{
  "method": "mae",
  "encoder_parallel_block": false,
  "encoder_positions": "learned",
  "init": "kaiming_normal"
}
Rows from block 4 of the encoder of a small masked image model, named by matrix and row number. Rows with one number belong to one neuron. Each number is 128 + 32 x the weight over its row's rms, rounded and kept within 0 to 255. All counts start at 0. Numbers have three digits each.
Before each neuron's rows are labels from the 100 images, of 14976, where the neuron reaches its highest value: "top examples" is what is common among them. Only what is clearly more common there than usual is listed. The data: microscope photos of single blood and bone marrow cells. In brackets: how many of the 100, against the usual share in percent.
# fc1: MLP up (encoder.blocks.4.mlp.fc1.weight, 1024x256), inputs 0-85
# fc2: MLP down (encoder.blocks.4.mlp.fc2.weight, 256x1024, transposed), outputs 0-85

top examples: smear: peripheral blood (83 vs 16.2)
fc1.631:071119190144135094126143086141139116136160111063112082121165144105080160119102120088145119145131145107165138188135131107152117138186151171151115090118134145118077117109134029088137163169141154125155213139133102147132095134115132153168118142110108083105148104
fc2.631:120176070150166118159151172088141156124053124155154149132153070135116117060117138186171197185070153105105128138106133161108080117121166153036131144166161073115144119127191139119072085102163167109102136062115167127101087196125132110113109104088094153087156132

top examples: smear: peripheral blood (52 vs 16.2)
fc1.718:085087152053155151124076122164158103107137172092151106135097091127193196168134110120146150166071142163151142185167131094127120117174132182115142074115082069164134118114156181115161056115099127116151131090104166085166117136111106156109194103093126133140103083
fc2.718:156155102113105149103098075172116155133125134144166100154180163110160027174115127127136152149131146171026175112160181137096167137170126111112128176116066144115091161143113089098140063141117152102150108169129100128112151095078175150138163108137153125106117149

top examples: smear: peripheral blood (76 vs 16.2)
fc1.154:113081130131142057119103167118104079140122149133095123086162119107102123161166088157110123097120114156111198066103145155076145112110078124097104175139129143113145159150141152153085165130118134124115102131179139136150100117086106121104114155090102092145111083
fc2.154:095105087110105133173073121150151094104127172094131094161093136128099129098204146119144154091162155143176126155144111095200160226137167074104135114157147169130136153158169114169179150095162133108126196150113151137143137157124121135132118182112140077145107118

top examples: smear: peripheral blood (36 vs 16.2)
fc1.756:153142148106132154133126150129136092071123121133102113142140168159092155114195116130103095179097123119142098148143088106103071167121122119110135054153097148126180103125120148112038125095087114141121148104228123153123130157103159143154090062110141103116096093
fc2.756:177061093166155074180141124152142107111118104183084170130195139102112098110096105141105146102089141145144103092123109098193135166139109162166082177118136132118120109100124103181120146140146085174164134123156140119092080085134136120133096171126180128127153116

top examples: smear: peripheral blood (100 vs 16.2); cell type: segmented neutrophil (40 vs 20)
fc1.538:139143132072130135144135170131091106134099218190053151122091114168144098124080092099171157089147129134108169103080116117104113154117092165140128088176104171095105103092082146056118169163148149106181158177091098094144100169119109126027140108101129125089143106
fc2.538:153162102108161094090135129125108168078133084068175178122129193114114125131141118110150169155114164196163092106123143133132123123102146207112095120170107057133139118115132173238160052090133142173071162120102105158139175112114135116127169147129064156107117192

top examples: cell type: artefact (39 vs 9.8)
fc1.750:138127167125034136112113192127126119110143117133079089142127077091136073119134093139178162127122102121165113102107163124140102134059157110085193141120108130128161176120154159064095092139156128086120101122156152106111113141109118131144096108132068139162103160
fc2.750:142145096152098148125185117138155132148093085082122093190141118122075185092114091191066111151146096126109149152153117143167160147142143085154199133170090141096123125139075094115139134172097127121169133135174102101135148116120081205077152167114145144117145163

top examples: cell type: segmented neutrophil (41 vs 20)
fc1.255:151123100189108111092150125129093160105127139136128094151231142128072112097118146094097127133177124170142143099142187095154126133131083137075157126110158075134101112098184119125164118138058184108085157172100082137170094095125135171144107100117176115093130136
fc2.255:104143141130126143117076133166158121168111121157181187041104134121213131114093096143120120092098110100135104184107091104097149147075109107147118105154103159126184060162097147142092108179133091148165135087100139189149128121133152096080145134141096175129116071

top examples: cell type: eosinophil (32 vs 4.2)
fc1.197:094097102109103099093136137108164149119125139131129110126076081120105125173150184161131131139133083115119160060067156103107089171152149179117138152140143150138131160133125099066112154074101124095145138156136172104093123094058163157121144142134130203097164079
fc2.197:163151074133116117194186087130152172126102082170160134167151099098142141161098120066120144203154082159116104176147101111170106190170168112072138137070152141078121135150149110127112191145115102154117137100166043116155158118196113139116070064118176106117176123

top examples: cell type: artefact (78 vs 9.8)
fc1.584:125130118151049098164142142130141119100136178156108160157116098119160136098159081117096134086124113145134150171158173202188147128140089125097117174132185102161143168127118190075148094163132087155113096100120128144141179158163128123097128097107142073120082184
fc2.584:064108116116146152081111104121171090074118134158104125093083136152132203141080174179065121083156060100198164125126133164113131168094174146206185125124142052095163138154109154107164218087131140095117136152086176143102139043161114116132093107154115121194139129

top examples: smear: peripheral blood (68 vs 16.2)
fc1.141:141124125074112133088144145139123115166119141130088174155113103086100108063172075204141108103114094094108126111154146133087155145157167114116148128161085043097073173108153161126130142119087165149187133111103129177145154119193141048068079156125127125152115139
fc2.141:136116120160158134141086128095112168186164147159114184133044180096131143160155121153185084128190116097127144140144091115144178104100164141138141162110092120168102096139129100115118177118156128129146139173147112115071140125105121170147188156173127171111123156

top examples: cell type: segmented neutrophil (54 vs 20); smear: peripheral blood (46 vs 16.2)
fc1.711:136197115118055080149135081140121147137138188087096151098127102083165120114130120120198175105129098158072146095076161143136153099115099095116219127143148139105123148135179125151084099143107093188147104084098125054140116104135071127184127110061154136146154102
fc2.711:190057129174142153105147176155132120053067145154113165178113125145137179116158113120120046106143156139147120165114123126122077121112171101110115120138060115115121126132100128116131155153116162121160145131111163146174074079163141053178156165122177132185132169

top examples: smear: peripheral blood (51 vs 16.2)
fc1.58:128131148162114156143135168142121106125110157082170128142136091094162113131171143083146128065172062046121104162143178152162063140085127109136078098127091159082095098090102164138129151154145131140125095136138141144109134176110089112097133106127164114134139096
fc2.58:140065137143136155137086136144149122177131128188167064038097123165135068103113103133198118101139085160136065106103141154098144121169098127093116143165157163118113114103164133155122060073137083160099122092118142119136095164122122097177122129111198161073172093

top examples: cell type: segmented neutrophil (89 vs 20)
fc1.585:074142101070112161171117103138138153109150038143124123093113152153045085128159196150149129140134120128073117099138144132142082141153145109097118104128135074141109159063140146118146122121130143086134078086166142110111121164118142118181160107146025100153096106
fc2.585:115113138089110160113144158128200114122144142063099102116115165134129157122076099133102170129100175149099076082170114178120157127102109195155117084095121062094110175112124081161156128181179095106171134129175111159120098126090135165162099121211102149199130082