{"encoder_arch": "vit", "model": "masked image model", "dataset": "microscope photos of single blood and bone marrow cells", "train_examples": 97085, "image_size": 32, "crop_scale_min": 1, "horizontal_flip": true, "translate": 0.12, "method": "mae", "mask_ratio": 0.75, "loss": "mse", "encoder_norm": "layernorm_no_bias", "encoder_norm_position": "sandwich", "encoder_activation": "silu", "encoder_mlp_ratio": 4, "encoder_head_dim": 32, "encoder_fused_qkv": false, "encoder_bias": "all", "encoder_qk_norm": false, "encoder_layer_scale_init": 1.0, "encoder_parallel_block": false, "encoder_inner_norm": false, "encoder_patch_size": [4, 4], "encoder_layers": 8, "encoder_width": 256, "encoder_positions": "learned", "decoder_width": 128, "norm_pix_loss": true, "decoder_layers": 3, "init": "kaiming_normal", "optimizer": "normuon", "muon_scale": "match_rms_adamw", "lr": 0.0064, "momentum": 0.95, "nesterov": true, "orthogonalizer": "newton_schulz_5", "adamw_lr_other_params": 0.0024, "steps": 12500, "batch_size": 128, "epochs": 16.5, "lr_schedule": "wsd_sqrt", "decay_fraction": 0.2, "final_lr_fraction": 0.1, "warmup_steps": 250, "weight_decay": 0.01, "adamw_weight_decay_other_params": 0.05}
Rows from block 3 of the encoder of a small masked image model, named by matrix and row number. Rows with one number belong to one neuron. Each number is 500 + 25 x the weight over its row's rms, rounded and kept within 0 to 999. All counts start at 0. Numbers have three digits each.
After each neuron's rows are labels from the 100 images, of 14976, where the neuron reaches its highest value: "responds to" is what is common among them. Only what is clearly more common there than usual is listed. The data: microscope photos of single blood and bone marrow cells. In brackets: how many of the 100.
# fc1: MLP up (encoder.blocks.3.mlp.fc1.weight, 1024x256), inputs 0-85
# fc2: MLP down (encoder.blocks.3.mlp.fc2.weight, 256x1024, transposed), outputs 0-85

fc1.357:505493491545507512551392478473495446534476544487485487538518543500516508510528496497495467507476488485471509522493512535494477473512523531524528516487491520527515477504511514560545501517505470500511498523480474478492498498482496501522504451488516520459491496
fc2.357:471508518521507537508423492501490493523458536516496504485551512507517483499495525493500515455496522495501550484512474542508539521519501457542523531479465517491461562514494495501485500498502506469509479537494493506493512508524496491521491531504544558500507481
responds to: cell type: lymphocyte (36)

fc1.147:504494509493509463469492534508560514544506498485510484550506488517479503485484476513500484473529509527466533479500519515505547451513486519504483519472463467494506517533521507526461517453491484503540558508494504511500538541545470474494523464457471494511503454
fc2.147:510505508539518502512470513504479505488494537514487508476486531516492510515539483512488509478479475494495519470482469485502479488483520520507510494461503519498476525468487491475513438498477454521566521529490542510512532500495485476501526456480512484489463491
responds to: cell type: lymphocyte (34)

fc1.360:509520509522493471548496485474489474457476521506497476485481524527496495516495467504517466522480561456487545506473510498510558520482445514516454486505491482477528502535480456494491455505537479518528469487528485493485497469569500550533500458485523476512522521
fc2.360:531530462496480489467525510505500528545527514471523494476519472487532494450492554511482462512522440522549504487516482493526490513479530500502529487459532497537493444485539458489458480515488546437471501519493521504517438503474499481508490488484548478483476521
responds to: cell type: segmented neutrophil (42)

fc1.652:504513509520482480514520460490512506485519474478501514536464499503510496483493513528481494511526507468483552506473465494562469487486509489509463526474476511526484509518507540498537527479541477519521537514501473468517480412482482444495513527532513495527503523
fc2.652:476502491497460474470477508502526482505445540520480473478484511483495478505474504461537504528521508505490492491507477454529526524471476488475515447489493526494489531434472479536525493495513492490488467493465545565509505497516474569552490483469500508527507504
responds to: cell type: artefact (35)

fc1.244:535447469503472497465499492460508461493484512528480485587546490522511485544530486504484447524534487500500539474488522499539500486535474508510451500497516521490503502442484524507480554468519523509532480515490496514464476452452517518521512470491507490477507509
fc2.244:537478489499462547524536481515489473481499524495497511522478497465457506543548505507481534506489505526479501478513472455493463481546514513508474473495546473530522493504484512501518525485503492483481528503511480514462524474518470544497514515496537525499524511
responds to: cell type: eosinophil (63)

fc1.719:557521502491455508516490531492492473479507505522504519495540515471501516479472471503515482476485505482494454516502442509522480545533489505526507539521496532465470495526460461500487480476468484530461500502551505504549470490531496494500508507499526489481462483
fc2.719:482466523494525483483477490529486526512505499539514443494524540480496447506499500519501484459520504511500478494512482482509513492510482462526469505492523532523513530489538476480471518484540454500522495541518529490495481510512533535502475490498492493507488535
responds to: cell type: plasma cell (34)

fc1.532:473483530499459503503487519490530475549473552500507513516496490503494489524508511518487530502544515454517512490484481521456490505534468449494474497460483512538516470489507482536438502485439527519473516525486462470532487499567496480496506506490456485496541513
fc2.532:515512509508519511486498460425506543491470532457517526517500484508504500519529500506458488480510456466478438484475499490494503550469506503558534512490510429494472492499510499489515485464494497523511487459525508511440516479491530532489541511511472513477498496
responds to: cell type: segmented neutrophil (42)

fc1.574:531454517489531509485528501511502500491507440511481510494476497464548555509512468498480507442517515451478495544515513496488495489498497533481494508504501476509510518481526508534550493530515517483496499503485471507503509515496494523508495505500551440500520480
fc2.574:525492525529494493485478542503485520530501522486507487510489536459480527493521467547452499499471536499557543468484488496510488510474478503509514438471525482455495519526525494481510527493495496496537502527497501490495531469488487503513487502488515542483504516
responds to: cell type: artefact (63)

fc1.251:523499511489531471504478506509527482498503497504500573510497541465430468488513557462467501520483493496497490525469509484487522491516493541473499500545468488502541530491465487500493487512511490475494488510488494478500496469527514472479539425477469500572507515
fc2.251:561531506476527494472494493502500515490550489473459479488474506493478491458503494506468490530532534468496482493480505487510501492532504497474483518495519495510489525536508467533525526546465486505521505500523504510469494493451502527503489496530452519478540519
responds to: cell type: lymphocyte (40)

fc1.441:480490469490478473503472482499514471533493496497491456487495496517534484516531461472460469452511498528516482506507480471522469476543547501489504516468493520513522520509508548501511499498505545504539533494504522470484516500514492507469492558489486504524497477
fc2.441:494542516512506465525484513452479514501498503482507502496487526499515510498442516494486510493497457497471510471462525498480495576505474490497503466454522546542531506493482512487490492509491493540531480489496493502493489524470570484546500528523532492481528535
responds to: cell type: blast (25)

fc1.392:536487508489504496482538507556487486499483501509539513486513485499477519473508505498516529502514515481485494526500450563469509469545466488445483508508496542556479513438474526532456513520491526524504501488523533513491463512511532522506483494457500501523428511
fc2.392:491501535526546507475524499479476477467495467483470505467509492494504459545465489518523494515551479500510486488512454479511448551445517527513472483517492448505499534500537507529519550519476502507503504502501519544416481508452529477526510516516527508503496479
responds to: cell type: lymphocyte (34)

fc1.448:471513504531498496481484549482503525471518514503481509545490456502517506544498507479467500502513497505524485489477515505524505518474507514452504505517522484489516509503506475496464490477488513498508463444500476505483534509465510450511461491502487496512528477
fc2.448:511470458499526489504501506521512537482486496540473501527504546438486502524487497476499474501490510438462482498503520475525509501494529475533502517476522475511516472491500485519509498486473495524481485494530512475513469467491477516504522574489547508496455535
responds to: cell type: eosinophil (34)

fc1.636:503479468543491476532521515482490528463475522510535456521512477497482518539494521518475487521508552498519492544446488498548518514469549541466508494512482515504479551459506494488507465478514523505479511479533525502510537506483494504466465498461511457494504562
fc2.636:512511499472543436475501475510469503489498522513518505487453521511515530487518490529525520484488476500504483527504499519522478523497519507505506464467475496531508539502516483527486535548453483446572517490465508519455492495479514511458520506559540511543564470
responds to: cell type: promyelocyte (26)

fc1.473:511518503478531519539471481505535505518512482527450475519539578472487523460471469539507518470491480501534478537521480529498496512490526498514515525507481454476520494480514551481538467460474551484504452465532484468511478489522504454513526485457480469494491506
fc2.473:470481479498493468518498495451546468477466501511533485471490450513444509520453506477498513506540537496504496504479488460509544496461478468476539512500503513514526511487484519462464479487468489512500514475510496488517479527522535550471504494528523457496482511
responds to: smear: peripheral blood (84)

fc1.73:488474525452519494522475490467495512525481505474469471485514491514486553467502496511495545494471512512502517473527503476501488477504555493499507498510490475510502507480491483535480484514510542519518545497532538486536479529516508513529473528515517488490519526
fc2.73:509468519476514503489477512475491500528467513556499495511469476500515450544509481515500488474531490491415498494452517544540494537529491483502515479531520517553453478524478497526479467507467508509519524510515484492465529467485496544527484543486532489440475494
responds to: cell type: proerythroblast (28)

fc1.613:492445530508485509459469503531531516487532483490515456525531514494467529471447515497491479509500478509483505533537527514505506508527457509467504484499556477504552529515491506524536517492505478522482482517530482506535478510517516461530536448495527482508516526
fc2.613:483470508494513521447491495434505502480474491521496526546506468502509528483447501488495498498544460480547465517488493505506470512488511525501537487458519485489534462494498500497520507486490500482480523491512518518538538454443480460497484498537480503523532514
responds to: cell type: erythroblast (32)

fc1.735:497474495530493508535516493517477458514485487481514503448527524497469482497515494504512513496532496537505519506499498527530468493512555517534488468537511500500531440495486508484575509506475478564504523452465493482502512516478498468484498473501505490478483493
fc2.735:498532541479495496541506488505516539461479501478519511502479505545475508518497492513491510482447513436491513497513492493478435527475497491503509529487515485475481472524523503507467508504459494517478469504520487507553541493522470527480499482500537505491485487
responds to: cell type: promyelocyte (35)

fc1.655:486475511481516518488486518496538490479504502493452478520499499469497490448448488464548542505519534519487457470530523494463454506455476437522557540478513508492557500491515456493503516494491495467524518473471508513471505496494539536477540506493444508528485504
fc2.655:546439527538496551480508497485518486515476509504494494468486448503503545550549515474487469507456484482514497541468518477521496486472527489524534492542493535501507511497543504526515516515472489456541466509452529491543457501504482523497511519522513478511505516
responds to: cell type: lymphocyte (34)

fc1.51:483543523506461503486507520494494517523488508474545511509489471496499490482503520491519466513480470481569534546526560508479527522504522510486419517492544450493490475518526512512537485529476476505504484505535509496489472548439495455537494508510494522471516465
fc2.51:496440479476466499495521507459498462493474524492500532446528471515498494491501492506464526454513524469468471507519504558527487464507481553501506488494481510506478460538491495501516509506491528472494529512516520491516481491471515490533507553518510511495489520
responds to: cell type: erythroblast (65)

fc1.47:531488489477510510530484518502514561484493530495516550526456484458494538476493522486501524515484499415473543469504451505512503559544468480481486531485489474533485510505479483516475514546466450487517527473445510524497517500557482526519528470511500515478504511
fc2.47:448492511534496517464463480496531478527497506501446497509548492529500535465519503485471495509506516523508539506503501491511480506464486498503512465484494487504526490487530551476537439514517512484481497503505460476502488530482488535489514493496514517495475520
responds to: cell type: artefact (31)

fc1.112:506494462516526471557529512519468489490496492526516505507497505461490479519499501540525511441492506530488454506477516497529516516488479548489500469445530477478514526482493509560568581468440502494470493463508534495486467511526522486521510506515558482489469523
fc2.112:497458518499516517494521509501476541531479525463512537474528491494533481478479500474444538518526446495514568494525501489506513509494506494516481491499469468513502512553512502439482518486520472483509497519474494512434493529502481534504480500508511507497474540
responds to: cell type: promyelocyte (27)

fc1.663:517499504488496484492480474532472513476492483544467476540506514530493489519484570534479488503476484507555483542490515519484445518539500563502485451535513500486501478460503528525497501451522478464501519495472500497477484532505487510538476539498501513460529518
fc2.663:497500496516520528488513475490514504470465525503538531478467458528482535547525547534492465484505541529452534518480468528508488519511489502473511475490486470512501533503522473474476492476484492518535522558484501536545487508515496512519452504488509509504515528
responds to: cell type: eosinophil (76)

fc1.596:510471505466479490524527493510474521507480487506493499520508514510476492495491515478462503460498512514501501527537492541513523505579523525474517503554535486480509482502493513497519522489486476517536493497546472490475483495493536514473498525500464478505484515
fc2.596:493482511509519560496541505516520473515510508489477517490465493500535485519551469470528469520510497451521480495474490456480465504462499487526499476473536531522514504556510499513516477526542547505489496465471505480542512501519472494524511484494500565503483471
responds to: cell type: eosinophil (29); cell type: artefact (29)

fc1.219:457489515532487515525536529547497504522500471505509442538509487460489511539523497507501490506469504482483496503470518519520486493496452495472499489508529509515500459554511520502468517460496482489478458523492471511501566524455483521467507492522543497543458460
fc2.219:528498475459474489484503513469511505467476511524469535468529535534497516492526472474485473515561505531535491482493491489495496488479505487529473419521506479499484539491488461494478477539501519515515514465516469488529486501509526475533488504505471492471543501
responds to: cell type: eosinophil (27)

fc1.517:499519469476531526483509480527501506487510497531471483495505503486523502480531501490507529441479484465495498453441488509506504533529467501522530481451495515526530490468496503513477508475471534544504521479532491476561481498531500470497527482491554467482442492
fc2.517:463474462460481495481524476514524514515509510508460486480511518477504506537470525521477531522521480531450529507511508504515541511474520511498468498481529465476528511502499507474431532483492495531523543471502520513486456484506459480463518512534491518517471531
responds to: cell type: promyelocyte (30)

fc1.724:476511488466470492521489503476501493480493497572506471478475491489522469496516511465502515527506539500486489518456521489454521537493502468520457473481500502481508506520445506522490505545475500508484501511486534484511523522503442443496505487498516475510564496
fc2.724:477519465511501530497504530474489489452513488510488479532505512474471502488444481454527504508467511494475495495511473495533536528496506523488485489512518473523466522452478467498542480515507563485477524503468511518491448474555506510493501512492508522541520492
responds to: cell type: promyelocyte (28)

fc1.312:475527506458484539463514506494536467516479510522515506446534544503492492460485515505477528477474515516492490537510497510519470468441500500516496523480470525492476510495504493543510546535534511511497530516484491533504520504522510522542503517505509511519464474
fc2.312:489517480493502486511539464496502509457478550540476434479476491502483481499520494498463499449533469494448508501468490497502524496524503522474512508515533465500557518516496475489480523502502514455483518500487511482530551500513513500495502533502495484507513519
responds to: cell type: plasma cell (31)

fc1.337:515568501494481516478487528502492515504494500498516492553469516496470498430483477511482511589511485474543499523485527528518496484487473474479484504483514530463506489492504486526472486535524484477512496519549484481484466528484510527478523484522533507491523494
fc2.337:469537487464454510527508503491485499518489518501519547471532514491486496536515478530525524493510470466479496524511547503511495482511476551490513478476476519531495498486490532499511477522477509540530485506528487488513459504520476550511516502496564484512486470
responds to: cell type: erythroblast (63)

fc1.757:544521507507501520533532476486511456513506494523550465565484491514523464505522500495473544483503474497491502466511520488555467487526491481534505543469526460531503487527515499524466483514488475519471487495455492463498510501498526467524510492493517490493544436
fc2.757:487498469518524469529482497487513470504516491456470512504542534483480510522478485490489487545453441515482498508445521513503481563478491486529488502449519491505529486516533522513538488520488505551564493491478541469491491525430507493543501522508547522493468527
responds to: cell type: erythroblast (55)

fc1.22:513534458536477511493493467517492495489486510455510482492558545511507536494520493516507509524481548478466487517512472535507485485483523487500537477465517463501493508541549514485435499440468478502502511475517488510473495502507483498527494522468534520531525536
fc2.22:451530505492467483509550494477476505493462486503521513530479501493483489520524471514524454480515462473491499521487491490489467479483502514481524480518491486497534499513534477496540477522477491516474468452553485464538511486537523558517504529516529486444499473
responds to: cell type: promyelocyte (26)

fc1.559:443486511522493530507478499514492455480503505477490481518483500497538501521501486530500572485533513475508510462473546514485531537508535477522496474483511449456537509513488491485465516487503505535515514530505470472533505483496499485473494463533484465522495483
fc2.559:466427546508474494535518512512501510514490502480541554508452508491458506481498538476522525539517478499477461505509482492483524503467527462498494559521489513522497486507537484492506487497478458493532494543496510494508448509519501538464523516516509537495531515
responds to: cell type: promyelocyte (26)

fc1.512:458460483537510492483516506492524498486478508495474455501486497494466490481533493520459524488508460484518485493504531452510519528504461530445530539506462493470544483452494518508514528489477492473525493498517485529514526519533462485563519487538524502516491494
fc2.512:492469499522520485467461515490513497505465472523488475546482506460470531514476496498516526472512531497502518518506451502497500532483538544493501516499502482526514528495486515505498497524494539498527519506498578508437484483523471547528479499504481463509499541
responds to: cell type: promyelocyte (25)

fc1.549:534455534484510486507501510468507461485496500506500475548516439495452474526526487468482496489526488504512560497478551516520485522528481539480496475491536516503506505491512493524471519424466524488507483494516523515456528475446442492534511517524515516471547502
fc2.549:534430480512520532480515535513507547502515520527529517503506500506480532554514537505495476530492512502547458478530476482503483552546505509526460459504510506499520539477476524508470495498526495467523512487491471548508550505507476564489503517535516557508469504
responds to: cell type: eosinophil (55)

fc1.553:512478500498519530499533496481488488496523489508489489451526466484490499467537513537489499470484488564526528498495509443489470520522508513512493515533523523482505468530547455506483478503510450507529512486468483467501515484468441518493552481485513481531492450
fc2.553:495475487493507509502508489535530545498494501548502515508511542492478439525434490530502525497489525535498480513501520473499527487476471519545491461518503523489490562490503465494503512499507512489515481514490488498463494500456542526471514508528474537505545498
responds to: cell type: blast (25)

fc1.254:499494480517478532496496513494485477496508495499503508433485486488509524491505547504453488511489447535568518532530539445487483522470479488521494485479484506488476513488494515490507537523502516527518514544504453493516505434569452523503517487532527468484508501
fc2.254:497522536518493474494536519442488498488476471523517507515530458537513483490500507491470560516537500495471449486506469539488510518518489503508535521489501502488539466512480462475470552477476472492488504511468471548486471481497528507539484500541490490519496553
responds to: smear: peripheral blood (63)

fc1.682:535528517518485502493450510483556470512478480516551483509488521513486494512507473495526528520479466533482504500496483542525514498482495506503487487445492497474508480482512497471506515501516473516517459559520497575485506478499475502495529495510461545494544483
fc2.682:508532484495518495505471481453447442481484546442515472557518517522530505496499488495496530491478486483511509473500502557528520514511469482528470521489525499516512525499446505529486459509492506496464485505531507492518531509505536520556493472503546499538506528
responds to: cell type: lymphocyte (51); cell type: erythroblast (42)

fc1.249:504484481539424521494407528516489479530519557484514527489536503521509490498521442489507461501461452528448509519511536521487457500515527491485499501481473479496509490493545510540557488506490495487473461507465511501538530499495518518479484469459520506472477507
fc2.249:532485526496478541473453477497509509486473484527500484494503518496466475502495497514529494492474503558472554481526505517433495511479504495482516505528467511502498527512482499517524483487501510502468499509480488504492535500506568493529454512493511525454536506
responds to: cell type: artefact (27)

fc1.713:520495538503481496430563509486519523483487463516525488513454475466523516517496483506490511444533464511491467487455498534532517484463518515486502525486508446507496520526498466486485482475547478481494447514510509498518513574482498523523512487491520513516517532
fc2.713:511503447544511468529475479524495506533529512487492493514539529519473527537490533525513516504495528514506555503502489506506521511493502447495506509462496532510548503472441455505525518516502496516521469464485532479433521480505465481454490502516503498525508504
responds to: cell type: lymphocyte (40)

fc1.140:501519502480454466499481510525500505511521515490474512470551471484534491496517472483539536517460477512544500518533510494498521533481531509483498495506494485466507468501511463515480504474510538497530497489488492497505489502501482477512498505490410520508509455
fc2.140:487530504531488489453521482523502519511528497518473497513520475513522471506478503479526510467485533512509491568461513510495492460513481528532462475468516487473526458503544495536504489472491492514483486518513501478490458475493502446503475480499504495509514532
responds to: cell type: erythroblast (40)

fc1.516:474465536479483466501507501510503488502495517543506481488491481493481453514536527506534530553526507506502505520507559525506470542520448541528502489510542501549502480493491478519489514495487532486538448498498491496461520474460505508517501532453537526490529499
fc2.516:498486452505483522548534447497503518478528497541497508531512459525495537511488490525485494533528457504509431488503473503548521491525497510475465479462497430420506508462497497478529530530492506484470535510512503472490512492531492501500473486487522486464532521
responds to: cell type: eosinophil (39)

fc1.450:543536519519508514463547478474499506503514502486505532492470513478453529476508521530510488509502478492499521473485483495506519505515502526463525499497537480494479469508464496521516538482475529489553550476464461482509537441528535496486518439558535486481496467
fc2.450:544456564518492495511503532526504494517461470519513530488501491520504471547485458497529529496509485561492486510497525478516525531488481509502491516470483462487498539514463503571481516510452476491518485450525532486460500497508461488538523510457475513493427489
responds to: cell type: erythroblast (42)

fc1.390:500498544516517544488507477455491477521503476566534469470477513502508512488538487484488489476518494498492469505470503524557502500503482460502517516507488518510518498519487485514506484523483479477492449480513475494514514466495466472422518503512484475510487484
fc2.390:506457458486501520494465503539473509479546485494494526520484518477497487461486467474513487572478512528488515547495543468491480523474497493497513460504521466501506489482501521497535446554502512484500512490493487499482487531516516471490496446508466505493493485
responds to: cell type: erythroblast (33)

fc1.598:530505506533499461531518484515498508498449514437518509473511506486516496437457501510460530536496547490516520504503491515501511498473481500525500475511480532516483520489528489509510501485498535479486557460487465483516494498526506534486479522506451502498535503
fc2.598:473509498480450539481486497499486498492467473468515471552442482517516506504472481503488499474493511513501492513498460524498551551490520491488481482523450536479495557503506451544557505506480519480509483473466513509548507545534501496468461510487477504528454489
responds to: cell type: promyelocyte (26)

fc1.327:476481532507476502470490484485506483516456484466509509501509473507469507473539545481493491545485491466508564523503535486492513454500479539500443488512501468445481470522523496511540521515486503505499519490497479479487463522455489470503543518505456543463519496
fc2.327:512507489481513478515493538473503413507491514476524530479528500486517522484504476479511531475502519513494475528485505515515504460498520530465489547497514518535509487509504499534529480483479513492525526493512474469474505491502478486507514556472503523482500482
responds to: cell type: erythroblast (59)

fc1.177:506495492502514511474507472491526477502523479515539511482494479434522512526477504546512517496505493513510498477527500521492506501463521502446527529520529505492527534525490500506526464485522516473521492523507516530485521499485475509490476504512486444505510476
fc2.177:472499495469503537510469469533473472467503508495493491517480508530462499526501540519478524495499499503511509512505473458515501481461467514546528519506478556520487533485545495511533485462477539532464482536492466508442490522469465552536497511571461543511516547
responds to: cell type: lymphocyte (50)

fc1.743:502466453545527477466500500471492506548479551520496531492500522486506487487516479521486506504490520486514497515460462510527505479537489532491531480521519517481516501543486508491493501479506547557498508459520537514534509503544511471504557460475500508521474510
fc2.743:506443427480480504511477482480474514514515481508472511486490500509497512568508500564542538529518505490496489496527520493500514485491511473490474509497490517503505533534483499489506476493484519516534515493507546523524516538451506543449480525510516502541473491
responds to: cell type: promyelocyte (35)

fc1.500:477483490473471515502433502488504497533436498541489482481477564540508506482488480496447502469479532495501508502481502534530508516494502548545525483492487483498488501556513523518515458486499506493543502556482501537522518522526520518510511478515492492496534461
fc2.500:589518525457480502546491455506508510521532491469522515507476497488523469517495551496494529484509493497536474507482501502477502507476477541515515540424483522468464506476507534473458537488474460488481508523532501530495489539488491516547484486487475502460515507
responds to: cell type: erythroblast (41)

fc1.399:512496510485513476491483513510477490499476533504544495510496494495532512492484533515450519534483506510510501474500488468507456506550489535489519509523535523518489529480551511496483498472531503484535498530515468521506499544476483511477472525486509448525488475
fc2.399:465509469504513573539520483510485511508488441509449540508499517504502530520512490466500482483502517505501514514498503480444528498466473482514509440479490458483523464527463500518524508536466493506519504477468491506532522462508489481507503498482490562487523515
responds to: cell type: eosinophil (53)

fc1.737:483491527503486477490479508490488511477479479488539554507495534521512493521503488533492486477512522481514483538533490500511534533521516531472468472518528521532483542536496480473489499487440523504490477501476516467454478497490512507530478467521502533520511519
fc2.737:502470504482502561496561504500521473513469496503500517479500441535507507527516466475503474535533464505484523509517482485471496486476530486547485527509465489498498498480518440512521525528564488463530503490504487478507466494520485502496504531486473496536472548
responds to: cell type: promyelocyte (32)

fc1.221:510495525506542525450479534459516511536476509464474522473511543492492479489555515522483503503488520499495507533464537496492430521467517475470486517478509509497468504463488481479497520528481505467522500485496474521510548521494489440524502529482513491494528499
fc2.221:457514539511504514516493526481507479499480538526491455525461515495525516490514531467528519535504528486505470488497480546528519517522521496463498509529511513497459527509484490500506501465509513514544497532523476500482478455492522533492467536511503494516486486
responds to: cell type: erythroblast (48)

fc1.277:484486499499497508497519495527508500510531504491493445470507478519502475522507475459530495483510485509499482536528498525550488493527493510472528442510478532545497517506486483499505531474502502537520503522532494495496554515514523471537546496542516496509486489
fc2.277:493487526513472507544463489521485516479504506454487506504499524535523510494464514480487464539493487493537515483521506465491472477489518482559475476479527453518514480489477535466483462522514514475489494461522489525528526503498451530515526500506521529485533466
responds to: cell type: eosinophil (30)

fc1.756:541514504454490528474532522477516494500540533504513502482503523548498482513481506509526506499501451533501505472483462488489472507487470486502513524491530511480540491487526511466462527500498468484520490455509505513498504481472531529507499481470479485442462507
fc2.756:454474502531493502507467547519445510505484476495475524508478464492514543500516539488511519524495474480502471489504451546485485537502507520485524482519507522516492480504487535533549508483486513527514486490538512509533483508505478477480519475447487521522475497
responds to: smear: peripheral blood (39)

fc1.128:482458492485521511525497514521502477495513477486502519466493543482526523497478527482556528513483466541417541511471486484514525477509463544523458503502491516455493470468473498482510525515495509489518468544515458504469498482479497476485513487496527511491480441
fc2.128:519465477489515438533458521552519464520478521513551510485551492509484470538516514515445528517455444474501512490509492504546479573467493501477464527534519524507538531514487526470497536470520478489497494489502529517500489501491493535461509502484485514502547519
responds to: cell type: erythroblast (47)

fc1.580:475480511495536510476481456488447546478480497539517524478488490478500492525483500490479506511485492491518485505533471477511512523452510516538459494544523507466492481551487497469520476487501453491479486493498571489493508508470512507501527513507530460545574539
fc2.580:502512474530535495497474486475559481540465496462520512494480445486478474462510484512470499488516551518549470496515500484525553496525513523462538541490494466498519491450514509450501487494515504474492481506488512545477494552558500500493463491510503528460472488
responds to: cell type: lymphocyte (34)